Weights of a small sound classifier.
Model: activation gelu_tanh, width 384.
Training: muon at rate 0.039, 37900 steps, held-out accuracy 100%.
Data: trained on synthesized solo parts of chorales (CocoChorales), 39062 training examples, 124.2 epochs.
Rows from block 2 of a small sound classifier, named by matrix and row number. Rows with one number belong to one neuron. Each number is 128 + 32 x the weight over its row's rms, rounded and kept within 0 to 255. All counts start at 0. Numbers have three digits each.
After each neuron's rows are labels from the 100 clips, of 14976, where the neuron reaches its highest value: "peak on" is the class under the peak; "strongest on" is what is common among them. Only what is clearly more common there than usual is listed. The data: synthesized solo parts of chorales (CocoChorales). In brackets: how many of the 100.
# fc1: MLP up (model.blocks.2.mlp.fc1.weight, 2304x384), inputs 308-383
# fc2: MLP down (model.blocks.2.mlp.fc2.weight, 384x2304, transposed), outputs 308-383

fc1.468:169125101130144105148133153113122118165129118155123116190142156109123161162149123030099057192108106169135160136076153130136150113076135106100151107113122093118065155118113160080085107103106117124134184133131121156160127140152137
fc2.468:131083092125167117131131193108137096124044138144138155158125163108123127133115144098180107109128135141134110138138145104160135125117188111101107125135118147173096139184157133112053140147116101120104141144120086133126122127163205
peak on: C#4 (25)
strongest on: bassoon (100); note C#4 (91); note C4 (52); note A#3 (39)

fc1.102:173070189133059140143158046123092120114113162088255152121111108142154153076170110043115208189167129130045118111173129123129110135105138099148154136142168113144121140129141156207157147114119136102181109143153121149132109079127137
fc2.102:134111092122116110117176112095150130050149117093155060038081153065130126123144110117158129127130165123082097156105183154137099151086103137132149114116122147177069091151117108130134130110138120122228122120103108114123123162109152
peak on: G#5 (26)
strongest on: flute (100); note F#5 (54); note G#5 (43); note G5 (27)

fc1.291:106089099124124152153130165100138136108062128170190095212152126138135130149108115072131083195166117153142141160073140113153148128080197065085145128108123147175072154086096170204160123133106095109117105165121081125144172161082144
fc2.291:156083063126110144102103167097115137113052109098141127177116113118135101079124136129140107152130115131124098125091127110148159124132169137052139102112098136103134153152128081213089127112154074122077087145151154156079148173182215
peak on: C#4 (26)
strongest on: bassoon (69); note C#4 (56); oboe (31)

fc1.681:065000064130166106136176103186104125124203121073096150202082036171134146104120108159132099117084104133129182072100073129072091107108113130124158149138147118110119160120128152139137124128115166124082052115155042110109116135125093
fc2.681:123119139119102138137100158152187091150082137116131160159144127172098161161108156142190153086083158129146142138150143139132131199117166090140156148090152139116144118171157106128115094096156115117131064082098123114103126093142079
peak on: A#4 (42)
strongest on: violin (100); note A#4 (52); note A4 (31); note G#4 (31)

fc1.763:125121088122142138142189157103127159112068130129170117121125135127150088183141129107129055177116106099144137112125108125139133107132132112113175125114139130158135128126221111113114150155110155127135120161124162125110123153098126
fc2.763:136117102130144096122150099135121119083126101115150101179177114124142084157172115178111081148123117146163149130139168097133126116148135110159169064121094121119110161121131062169184155119097156154122169164118156130124117136194168
peak on: C#5 (37)
strongest on: violin (100); note C#5 (58); note D#5 (52); note D5 (39)

fc1.56:128064125096154118152084166144146130127174141128023155129133135148095129181112121117123162124132159126100134140073121136170140117191146127098153127166089139160113126123166126053110161115146143094171145056135083059132152123146115
fc2.56:121138086104159153154103205214133088139136132070106177124128134117136104212149156132137148120125101142142135129119102126158130157070095109167147133135127149128103120157096151088101114122163135125132166060139136119108130172102146
peak on: silence (73)
strongest on: tuba (100); note C4 (57); note A#3 (39); note B3 (38)

fc1.86:145149121152130146153169128141173138115207148074002092149101141129107157023149127116099187145072107128137130128119100133091144111083173146127141108117140137140165111110173055141147126120156127107120171130147082055130158142141081
fc2.86:134130061116102157171154054149142080105167119117088099141118129099129161123153122205116180108124140130110146122175109132124172155066106112130134125154118124087082130083148120165151109133127128102116086145144106126171164102088093
peak on: silence (37)
strongest on: double bass (100); note G#3 (39); note G3 (37)

fc1.426:164128120147159160139180159126138097182071124131189083112121119098119164103127157104138209141216122109124148141152168126176095120032125107134089160102150134103162102129098219173090123141136108064124159176135105114129103156122110
fc2.426:114122128152146100063079098134103110120145132196106168149121148100110152140119122208194099105168149123129171188160144146091106115099149137143143168082140119135160080140160163111054134120074065119117104154120178122163128153193052
peak on: A#4 (35)
strongest on: horn (100); note A#4 (56); note F4 (26)

fc1.180:139130048123150156119156112128132140139147116139145138152143121202137126078110119086142126113112138051157128093091137130104151128255155155119117106124172118114133115129192231120116160141113122129125098178117127151129140085154124
fc2.180:129152116160100153123124113150154139105142131075108125134115120121152115068123107123193088108092105089119116113168120164116143118162177099148109088149133141161122155139133209159142131144077102166108081206136181126127117095118042
peak on: D4 (28)
strongest on: viola (100); note D4 (56); note C#4 (49); note C4 (39)

fc1.666:130083137155133165145097113130087140112196140156103133131181135064141142138103125113157075095168092089126137146139134137110110112140166147066088070119116154192205137128221060138146129119148082105135096108126010085121146099154153
fc2.666:127093127133081123120087098113170136131113149099135145077161161091133170140121141155131140050171117056093102087170128144152124119100190113097092118153150167107112125142160144176100151087148134127120096190124105125141124098201095
peak on: G5 (28)
strongest on: flute (100); note F5 (51); note G5 (44); note D#5 (35)

fc1.163:100175123074139111160104131095172098141168146194145129175147139111092140162132155107112157093142123096178142150089067157161119086145110160122099174119096135122073115108151128132133132106148135160100204164151133168047096192061152
fc2.163:146114145159131120173100152109113115121141112116140139104096126126083152141093178179097069151139087097067133232133139189171155138098141148088075122165080143115025159174123212149097142135118084164141117101069101110154158116168035
peak on: D#4 (33)
strongest on: viola (100); note D#4 (52); note F4 (39); note D4 (32)

fc1.123:115135140128149136115142073088132113163075165129221096136094128113110176150069111084111155128180111113116159103176091099137121163183129110044140154110090161123151104141164106164152111136125057132125174119138141186080116110185163
fc2.123:141078168100108131164109167154143102130145074096135145110170137126120150110142139133107130099108127123100179155024144125094133102109102108115132200107137094110108150120169164136179154033129139165148116113151123113189134126061183
peak on: F#4 (28)
strongest on: clarinet (94); note F#4 (59); note F4 (42); note D#4 (28)

fc1.424:123175102112111123144106058132141138135151113052145133174144116093152157123099123074113142090183119155102125128126148098175131113085136152117157113139154161149030154122104117084150144107133151122126221195139146170133150099179146
fc2.424:130126051144132186123106155041139138115154127117141103162115132109119129152095146087127103149154146150106092138137093148147125157092132178176134149122093114107132148149042174115128143157108101114096113218136115142130122121141155
peak on: D5 (25)
strongest on: trumpet (100); note D#5 (57); note D5 (52); note E5 (43)

fc1.679:133172185124102181113152127111122124178153119083145090119062130162086088112114172130125148186113122148117158196139129151143114110125121168162167109139121117117110132134046182141123065120132103111113142099156140136112127169114069
fc2.679:131121205099159108122042155135158160141122127115108105126084122118111103139103136128092155164183156149150139154155132060125117178124064132108155101187133085094064109167126158078109109123188093119128125100124126087132156141143164
peak on: D#4 (33); silence (33)
strongest on: viola (100); note D#4 (77); note F4 (38); note D4 (36)

fc1.622:171095116155110116144157091137137169157204137113065138143149159086118130078133107164071053144128171171159118116117148134142164066155105152127096124121085148130086106133127178171175137167117086076126130083142118134152129122128084
fc2.622:105163131116074203167102129166140145130123133102145101106070103142122111169140119147122123129109137051178062111173163053060120127206129133152164183109191166121148138156163150102194132121135131143112135122139153114128172155091114
peak on: D4 (40)
strongest on: viola (98); note D4 (74); note C#4 (42); note C4 (27)

fc1.57:111109105143152154168175149142106144106169155132143132096061134127116151141083162074133204105176079105172119085139137113075177133145065187114167123149119157074165127139146093112150179141086150146116134145139140176070109157116182
fc2.57:181173127128108126153097091116165163150170113163145110052140147156205123101126122054157059182133161169169186057141095127178116171120144090113146203076129131118093105104126147160081076103116115124100135191157092116160155160144143
peak on: F4 (26)
strongest on: viola (100); note F4 (73); note D#4 (45); note E4 (32)

fc1.306:121083162190128178117155132179143131143166136130120117132191173145107187125101098078124132172122108144123195092137158077154100108152146129177107072141132133130055140129125192120145092127160113129086168181111100187068144127104134
fc2.306:053126195177145095120155067166163093098148108093096130093156100098142126179116157091126165112141105086162131154139134107088057078115086141130126178115060196126069147102150116153144131127139107104076138107159131140090103144077126
peak on: D5 (29)
strongest on: trumpet (100); note D#5 (58); note E5 (52); note D5 (49)

fc1.439:152076167160133129156073145174093106125158167051183169153160166135099152142113096141118128125147145116094188115119151136110137204131078132124168130146137109146140245155161130113070113151144079162148119203150159154157105160065143
fc2.439:112124186133093096144102093105110183184147086131137192152134136115118098192136114181093125089131072094123095129135138148193169106151132105149133138121124158153066076134170085136151128135156133164102148218123133154168164119112162
peak on: F#5 (36)
strongest on: flute (100); note F#5 (64); note E5 (51); note G#5 (44)

fc1.515:093115158137117117135092133108152105100116157175167140132157083106182111115080113129106155176193112148138122155087122121056157169098162085129079185168125114151147143109100112171173151109125111130146098170150110168114202093138096
fc2.515:103089180104116110099151125191173110150110141120129120151133121092128112120168144111185132134095141092121132147134102138169148123090085100124135145143089173185146052135117051080126149148095117115141216181128132127101132172126110
peak on: G5 (33)
strongest on: flute (80); note G5 (44); note F#5 (39)

fc1.24:122064104192128137096131074127162115123164140068091174123100132102122160105134122118124090152101085150130134110151132133077105098110149129140185138140114114124047144079097104112114141083096181124129072115141114111096057107134143
fc2.24:112111125122125158161113145091173087136083114109117215143168144139108145157128135094142136106071099158152175111120111120134144171117160101109118112126130118156100142152176123111096148146140124120119120110147103094097118009106158
peak on: A#4 (27)
strongest on: violin (99); note A#4 (48); note A4 (35); note G#4 (31)

fc1.386:164106090129154089141135152122127106192096132136156119190155141119126147136129130070132079195130102148141144133073168131141157132065152084085180124113116129106080151129112182105115108115116097096136125155119125173156118218148172
fc2.386:132109036126148106140117193098122115129068111119122145198129124112149134111109151133149103122116138151138093124121135113136141139148181126115120087138124138172102142147147152135051135115099090133116132143123104161137150116197202
peak on: C#4 (28)
strongest on: bassoon (100); note C#4 (84); note C4 (50); note G#3 (36)

fc1.271:121225101157144114100092095080115165120061124104102141067153110117098135154143120120103115122158168150122130101096120158129152117129088124090109145118135073105170130134255201164184147144140135140096147089112173114123105143126105
fc2.271:106139078118096068158115123019203107130105169163176144034134121092139104179132157090107150118088145126125174130117124102193137126095149099134136094103121130163086133145189110137150160129159113098065121121145121105088131106075177
peak on: F#4 (31)
strongest on: clarinet (100); note F#4 (62); note F4 (42); note G4 (35)

fc1.563:168123111149088165132139133110146126096083181124124117117063112100076127152116108087097167099189132134088159072120090052123130103134226117143109088131136136162184146091154121129124141123104126129157108153120146085085102078168069
fc2.563:165112115143185098178120090080126086073125091077148125115130113106097099098120137167144115120132124125122104163090126143078163106097104125116139194087111116146167182153096182205075148125139138153110143113131122198130142068151214
peak on: A5 (35)
strongest on: trumpet (100); note G5 (61); note A5 (47); note F5 (32)

fc1.619:150156136151109144107136142084132201098162168122139083071154159143178119093134105066015089112147110115077134157124133127170133152094129136091185104137170089084079162123133118155151102076160114169097184132129085099123141121119128
fc2.619:119103185110126145133118107094114142167147130110110111123112167075190111145157100101150118125181197090075074112123127108100092179129092093114164168149102131085153111129074148072082117092129128121106168089135114184124180106087161
peak on: G#4 (29); G4 (25)
strongest on: viola (98); note G#4 (44); note G4 (35); note F#4 (35)

fc1.620:116073109216118143090124110046131181134120140092171147155099081114105138140109110157072165111123110146164152093106136157132131149098160155116138149178191105150124118120132153116150144134112104159119114122148121125137164136133168
fc2.620:173119160117093128118123097162100073130110113152136120067109108105171147126155166137135089165077131090103144102158168076127174163142105116080146203138112132104119107106126110088092154114131146120100128127145161125162162096155141
peak on: D#4 (33)
strongest on: viola (100); note D#4 (58); note D4 (48); note E4 (29)

fc1.625:119163120118121116141146108129107122136119138173103148142087149166127096173166130142126149193155139104111099166201133128156131128118179141163120093134115084100187093132138153116118117127118159137087146118073069148141148060108110
fc2.625:139172154085143177171127119183104133114155132142095091100109159107188149176098084163139141124126192141135143095066122154083113153140062123109155063150144130133126150118028104153091171091133108163163173169113137145123166122083150
peak on: F#4 (34)
strongest on: clarinet (98); note F#4 (53); note G4 (43); note G#4 (33)

fc1.486:195151173115097126129128173154079145155164137131140143120141151127079131180101148113148155140249130179137145122141117139147154124113120042079182101088168133067098113131136178171141132157110102116164213121126171126130135127122154
fc2.486:101165000140110058151100176192122164123108163174093117087116143130138115152117114082224197112139147114138090121117124146092117145169094132171136123130121113118148101130151128151134127081160114122159127252103156180105110156088131
peak on: A#4 (39)
strongest on: oboe (99); note A#4 (62); note C5 (27)

fc1.289:077149120131119158114099097114121122161181129141169153087063111168133140104143129104106128158075134157103117147175139128162148143180114206147182134155132118106129116150038210191146097141114056163107172100134184163105133204111153
fc2.289:105165109099130127172108104103163132125146118126091143086063120114089136150133150133089152137173174105158133131179101157146116208108136140109112117115151091101108142116082132136145065083132102154090142092129133076133210147192124
peak on: D#4 (34)
strongest on: viola (100); note D#4 (64); note D4 (49); note C#4 (41)

fc1.765:119144044115084129140113072165129140129133118044122122143147142073197171133077150113131138106188087111077130155171146105155125106090158098100129128125153121151134133164099108071108115091117129140150194143131095179146141099163158
fc2.765:133130053131132176137088142061140117141150119092097100191133159111144117157140123120123087113124117162093105108166100133158135125136111149145122124143107143107158143134065099107126109143128133121130124139127098126132114104213147
peak on: C#5 (26)
strongest on: trumpet (100); note C#5 (52); note D5 (44); note D#5 (41)

fc1.64:153179095087101100108059085133091137162072130137061161145111125142112110160097164176179147085134138114128133150190126130106138172064124100102101135131115151137145117152151109116101145131135173137132099148126148164102160089112150
fc2.64:145174134111136114120096111094123130161165078157124160208119086119109130185106147204202140130148113093132128103138143133147121132117101124130132074133132073157159118127090164171195114159105154108140090102108148162114163148108143
peak on: D#4 (25)
strongest on: trombone (100); note D4 (53); note D#4 (47); note E4 (46)

fc1.218:153112051127144126136111167140142102134083119110150103162163123067148167179158132037130049174095113154143161134088132136129166117052171099114182091120118109077042162125139095122100098111097139137119166110139120186125142143169155
fc2.218:145061059121142079119133202135074101115088112108113157136132135109109138110100134118150116109124114147140118137157136106155188142125223095129113099106127115176124142170126145080036134129110097122119122182120066115139131126188191
peak on: C#4 (32)
strongest on: bassoon (100); note C#4 (89); note C4 (54); note A#3 (38)

fc1.144:153174076118126099143034070131112124134087138111109122122119143130165119174067141182110165115137122111141150132181127113121181098044071081124093096146121181141112114141172170091168121140137169180142171116106160208148167077122146
fc2.144:187170115096160131185111085229097099149110104187136180168159103142118124157110144165106178126127140146145188097151156114140155148079119140085107084140121110089150158135101108144155139108138118123159133191132133121121128124217156
peak on: F4 (29)
strongest on: trombone (100); note F4 (46); note G#4 (44); note F#4 (36)

fc1.46:099177056110135117121119079146160118108050098056152108120141138155088106183171153128131140095078097139123140110154141151113110104128126135058150122102111151202198139137191095175132140171131184099114082095131113086130122088157142
fc2.46:107099131112102072146133057183171115128072085135131127112127118127113120153147174122025162169123163173162149172125159105147128109114123165110134099123111123165160106123134123100105138141097137100037146116143090118113169148085196
peak on: G#4 (30); A4 (29)
strongest on: violin (100); note A#4 (53); note B4 (51); note A4 (46)

fc1.212:170146130129158136122178143165130091160081148176173097111124110088108147091121144093174168163247140104132135162154161120154079105064153154191107188107146105137188095122080211174129100124125072125133128181136133083172118136153077
fc2.212:104120166135118144062103128159105131147127128179113132162137119088100169109129114150209123136188178123142175162153165150143117134088155171120121130105139120140174110130157192139111123156107086130061138233135117136179118148149054
peak on: A#4 (26)
strongest on: horn (100); note A#4 (46); note G#4 (27)

fc1.344:112220072151113102149125167146102164092069111126099133150091135201112116151103141073141185172157158147134148125134149123122166126175149143122132154158157063145159113157081129179093125158139144130073135127128000116121123099114141
fc2.344:153110149130096118136141071159146128125124117133127134151116124118150100137094147161105118128125156126096127131112111119121086153137103141141124051143129094172117121138159129097094106108095091167198116077138156130047119109105171
peak on: A4 (33)
strongest on: violin (100); note A4 (47); note G4 (39); note A#4 (29)

fc1.337:165142177157082117127108166172115119132148131126154105157077143097146163103187119081078100166105133174139133134203130151153132149233121182150188163068116096060147167154157190121142112109163100136098196165125118110177153219141170
fc2.337:130135094143134112168070209169091094090162130112182145138080116100121130168111116110083131147135102138094113124059139106158125161161122083165158145162196133135112156139141170152142098142125045118140173087101166096157157177125213
peak on: D#4 (33)
strongest on: viola (100); note D#4 (67); note D4 (44); note C#4 (41)

fc1.582:145073062140150125160055135089122095100027141145190094075147091158124110120140129129156083099205160133117157121113131109147092141106084133060174102136100145172119131137190122079147119152120106111103145184158063137151119057171122
fc2.582:095093197170077110115175119095106132139202130088117161053141142108114133117121115092055090054130062148109141117142182126117114122122096114198105107134151102164171147162163081122165124129094152112111143038145151124079101085116185
peak on: A4 (35)
strongest on: violin (100); note A4 (48); note A#4 (46); note G#4 (35)

fc1.160:113141112132144079122163117131173154160157177074068116176152099252159095134123162142169127166114147087119146070129099154092113130181130157130190102125142108136181131120099137117120113137135075072151038127126069074130143163161120
fc2.160:121135195101169112146095166174208052136144119137116184178098121084127175146091142139145150113103165134171120098133093128129186098132141072106120118119101102120116079102189081136091090140159115160086118072116059157095104143118126
peak on: G#4 (29)
strongest on: violin (100); note G#4 (66); note A#4 (46); note C5 (31)

fc1.382:114083179111185084136137133094157137068193146116111145219140138125137128080105094164134130149119200102124140072112099129088164130153134114124126184189131144081119118119075186206128124146134095070144159154119011122111134109129118
fc2.382:122096123117122097104097161192127164129121146113151162191122146138143146117129134127129122160123086109130102171098118127082089097151142099118140137095140104129092138140170114255165102148103145157124098139125099085148114149209083
peak on: D#5 (38)
strongest on: violin (100); note D#5 (87); note F5 (39); note E5 (38)

fc1.546:162128171132154113143118159141132166144113129086114119137088166074112126112141138164048118219100097166139128132139119125151128125101092195098190116137125075035108128138094195082126124112123056133110135055121159136116129114116158
fc2.546:102130155122128081128093150138152097155088095144146137069118133128081133148092135091069171149141156155127152131173138089150125153128059117136161122161102096117072108131104147079127077133138089114086125132143151091122139166102202
peak on: F#4 (26)
strongest on: viola (100); note F4 (57); note F#4 (47); note G4 (30)

fc1.288:125168116104137149154124118167146122181195126114129121144132122202151108094118090088145095128163109124105104118144101151093067127163240149063139172128137139117158147147143137132117127096127165130141055131145100104140131186133171
fc2.288:121158155111126167100105090086104144109154141096080206153145112096125099095101154226093145181132122126152150140142123107108141148105149125117110135153106142160127096135141113040164119180139071151120103110136155115104127148165062
peak on: G3 (25)
strongest on: bassoon (100); note G3 (52); note F#3 (30); note G#3 (30)

fc1.464:159131168129168154124132062124091141127208130154149173091125168145135102122106109197126129087225132115123117059112162132186162139085085139118128139133179142112097133144210076113070107124135134134152073237097144157128134057141118
fc2.464:098113145088132114096099097146141148164116110108137148102112123099127148110158123082097147068117120104103093110120129143206135119146143095092105105141108167123129104107171102162036134062108109139131147234123073154127145041168156
peak on: F#5 (28)
strongest on: flute (100); note F#5 (64); note G#5 (57)

fc1.335:161170098151110105183158165107191176139121121130127122101119132180102072113114099102115155178190150147129109123108136158155163179188120105122143177124140118110130148180128152129131178147148118063102122192120103119098104080211108
fc2.335:124134127108124148105096128157110145114133155165158138165127135174126160107126151141130147143095124072134132102142118126048144111106091083112093116110150108142083161086078130116117134159138112173140118147190194121127158134057167
peak on: D4 (40)
strongest on: viola (97); note D4 (71); note C#4 (44); note E4 (27)

fc1.22:151132146159095136139148130060089100093074164119150118121112113119086091085169143149138122100149060102110117119098135166172118145043148145187161110116164181174127088114117106145110184135130114168087203144147126087083146127188101
fc2.22:132053149123171060122143099122080136152137112067073134183119157111120133117049100195167107123178102133097099149149119047115112109129121128087071054103121184110139121133093100073149115080108152086158152022141126186138134114120126
peak on: A5 (29)
strongest on: trumpet (89); note G5 (64); note A5 (47)

fc1.184:138108093110127121133116108115109201216100100120085117097095147199109110125139111059154186120102156084117098101118125122118128115165134203163114158144143127168131117135063175151164140133179128126070076193115085176130156132177131
fc2.184:060115084137121141115168123084163093116222124095131137117135157060135130134139130178116093135119131101080102103180147159148108105202134121135139133137130113119088125106163179134126150067112174087157153068134122098134168129142158
peak on: C#5 (26)
strongest on: trumpet (99); note D#5 (66); note D5 (45); note F5 (41)

fc1.195:103146077092066121124144150122120118070138146163136103161114110109154168116072109165168145119186127121134131095191177158120149132106173119158121142088135133146125121164131159135113109140144059105147138170130152108157105046109123
fc2.195:150142133151133154114157104179096087131091120155098140193167116127114139133101126155146154126146111153122159103189170135110227130153176143160177135094121100109114144165149159171114156149081101109181125167124102132187079187113108
peak on: B4 (26)
strongest on: violin (52); horn (48); note A#4 (46); note B4 (42)

fc1.94:121147115125079148113124083104152108082086111158156094123173166147134088141116107061118159086138152152119110160118166134141107100131165110157085089068119140118170105098126059162117138114098121077123175210115142037134138162155139
fc2.94:123161192137111115096141070150111184130140094089171164081169124121126135079095139096073129164141123137123168140159088097152057076187137112071121110138143114129119157133113107144135137150147146121078127120148157093129106192233136
peak on: F#3 (27)
strongest on: cello (100); note F#3 (54); note F3 (42); note E3 (41)

fc1.93:173091090179143075133094138127144134128080122110159066125174136126162100132126121144109113152176077113129128148082129137120161095121171124144126121119138208081145154125140163150130153127120163065183046154132142143105131167142135
fc2.93:156114095069106133158085181157184111149114097164154140126149100135050135164115125150149156140144135163188099128122137143170125170146124138064099094120112135109147128143090095255102126166088089158112149125106126167109168174120121
peak on: A#4 (25)
strongest on: oboe (100); note A#4 (52); note C5 (27); note A4 (25)

fc1.511:180100119086121125128080117137183074117108132150123169094090089106157194067133132118050122156143100116110127157136110098140126148094098093110175151130146208045114071063136182142111092119091076087126141105145080074192131103059179
fc2.511:150182166087131137129186161135088156117151155110169112080082135108097090133168118137176123128107181071115126149153098105154176184097130140081187187144090098152107140131115128119130125106084116160084097145092099058140177180145087
peak on: silence (55)
strongest on: violin (98); note B4 (56); note G#4 (55); note A#4 (54)

fc1.449:138111189128078103156136055150109167133156146120146103143127146102125102103132099084076149147065134105086124168147144066164138120120082120072115151135123147145118136059136131107172139099135088147152156130091096147133090107185131
fc2.449:110154173146128156138115137092088104156103142134156135141144134115127137097119099080091092113134158073182168126134178087148121145105155092144168096086130136091182102180122086134129122135148171132066145117158182121146158123091114
peak on: silence (81)
strongest on: viola (100); note D4 (58); note C#4 (47); note E4 (26)

fc1.27:187200136108169134091151114149161091132113139177137068115090124150119147073126150111150193103175138084124119139130144136166111136127133172151081132103148149102141062129136110136115122125122085102131129093158126063186098105130097
fc2.27:128118151109128128089125101119114121123107154197142176105171121085090194146124126117188122124151195135110148122148173117171114108062096162131129171123113125143137156111150198085069134125143087128072148168121137135155112185177064
peak on: A#4 (33)
strongest on: horn (86); note A#4 (45)

fc1.329:100136141082127131111118167063147149136106161159134141100111118125142076102123115072141000138082093164081140143098106130117072130043072127116188088147106069067155125139115146104115121116202181156077093179141120021111090115082087
fc2.329:133101255166114092168120095122172118128085156107103147148173167081143088190112112157095154154143184134101141082130107158163128179076128119183087115160086177077082121151102082112088156052122115114117121071143132157151161132134139
peak on: G4 (32); G#4 (30)
strongest on: viola (98); note G#4 (48); note G4 (43); note F#4 (25)

fc1.417:119168089130113132160067133132141172163153125119069096090110136037088128045142102165098163170088119107116145119171095139114082130139139196106162089151128034079109124134089195086133096144145123115083152147143180161095158155109101
fc2.417:116095139101112063128078182132185155142121101142154111112128128134076116073143122131044162158161146125137157116115148106146106126193137132153139093159127077129033139105093148101085133136155108127110116172126139093104144165130157
peak on: D#4 (26)
strongest on: viola (100); note D#4 (55); note F4 (51); note E4 (36)

fc1.568:107146092140106120145095166185145132107127124104081154148114130171116113096125116109161095169125113154216193120092140095149116158187171107127114179094118127088071099183098185208151096105138149138142145095107152119176182183166155
fc2.568:107114155060108143147121140106137171177132125195154123118119150092131131138120121164143126123046103119129072153122145125149104111125118091165135108072093207102130155112076156042103172109141120123089104119120118065101090159149174
peak on: F#4 (32); F4 (29)
strongest on: clarinet (100); note F4 (55); note F#4 (50); note E4 (37)

fc1.542:130094147139125136136123185120145162160105137075179063069145155163114100086113149094096122123120124096128189099110138104103117126132076152167178135143152109196105136185149173103133083183152121171143168171149120108115092181110123
fc2.542:100150139049141119149131189165149107149148140149055198112129140145198124132111153101107152177136125141115098135100069180103142158121177118126145097163113147139150105086127130051155130135052132135090130157126189136122110087185155
peak on: D#5 (25)
strongest on: trumpet (66); note D#5 (49); note D5 (40); flute (34)

fc1.221:130147139148153098155175092085167086109199139153141130155158127156201078128157129082128105144161098148136103122166127118207091112108124092150128079107099159158141100137113080099067148162166156161098155176093125148128149142144085
fc2.221:119149173122148154151133118080106153081173112146202170141078085150107094082145159136163040166089109119128136174170132153146138126161119154121161100135109092170067112085133142173114067151130120115101130049116137127065075111197104
peak on: F#3 (25)
strongest on: cello (99); note F#3 (54); note F3 (40); note E3 (39)

fc1.352:161055144191157159116180117146099107080186117122209106078145139066152141135132112217135074088199110131098128131164138146114123122163138136090166129110117134150111145136183068133128119111140118128149117230179057128122080192149114
fc2.352:152108209123130121137136074000109128102199133132138147060128122115143134209141130156125111112135142115035115137130124127127092114130085106151118169106125137088133129124151087104115111087160165134116122194130096142134151078217065
peak on: D#5 (27)
strongest on: flute (100); note D#5 (62); note E5 (45); note F#5 (40)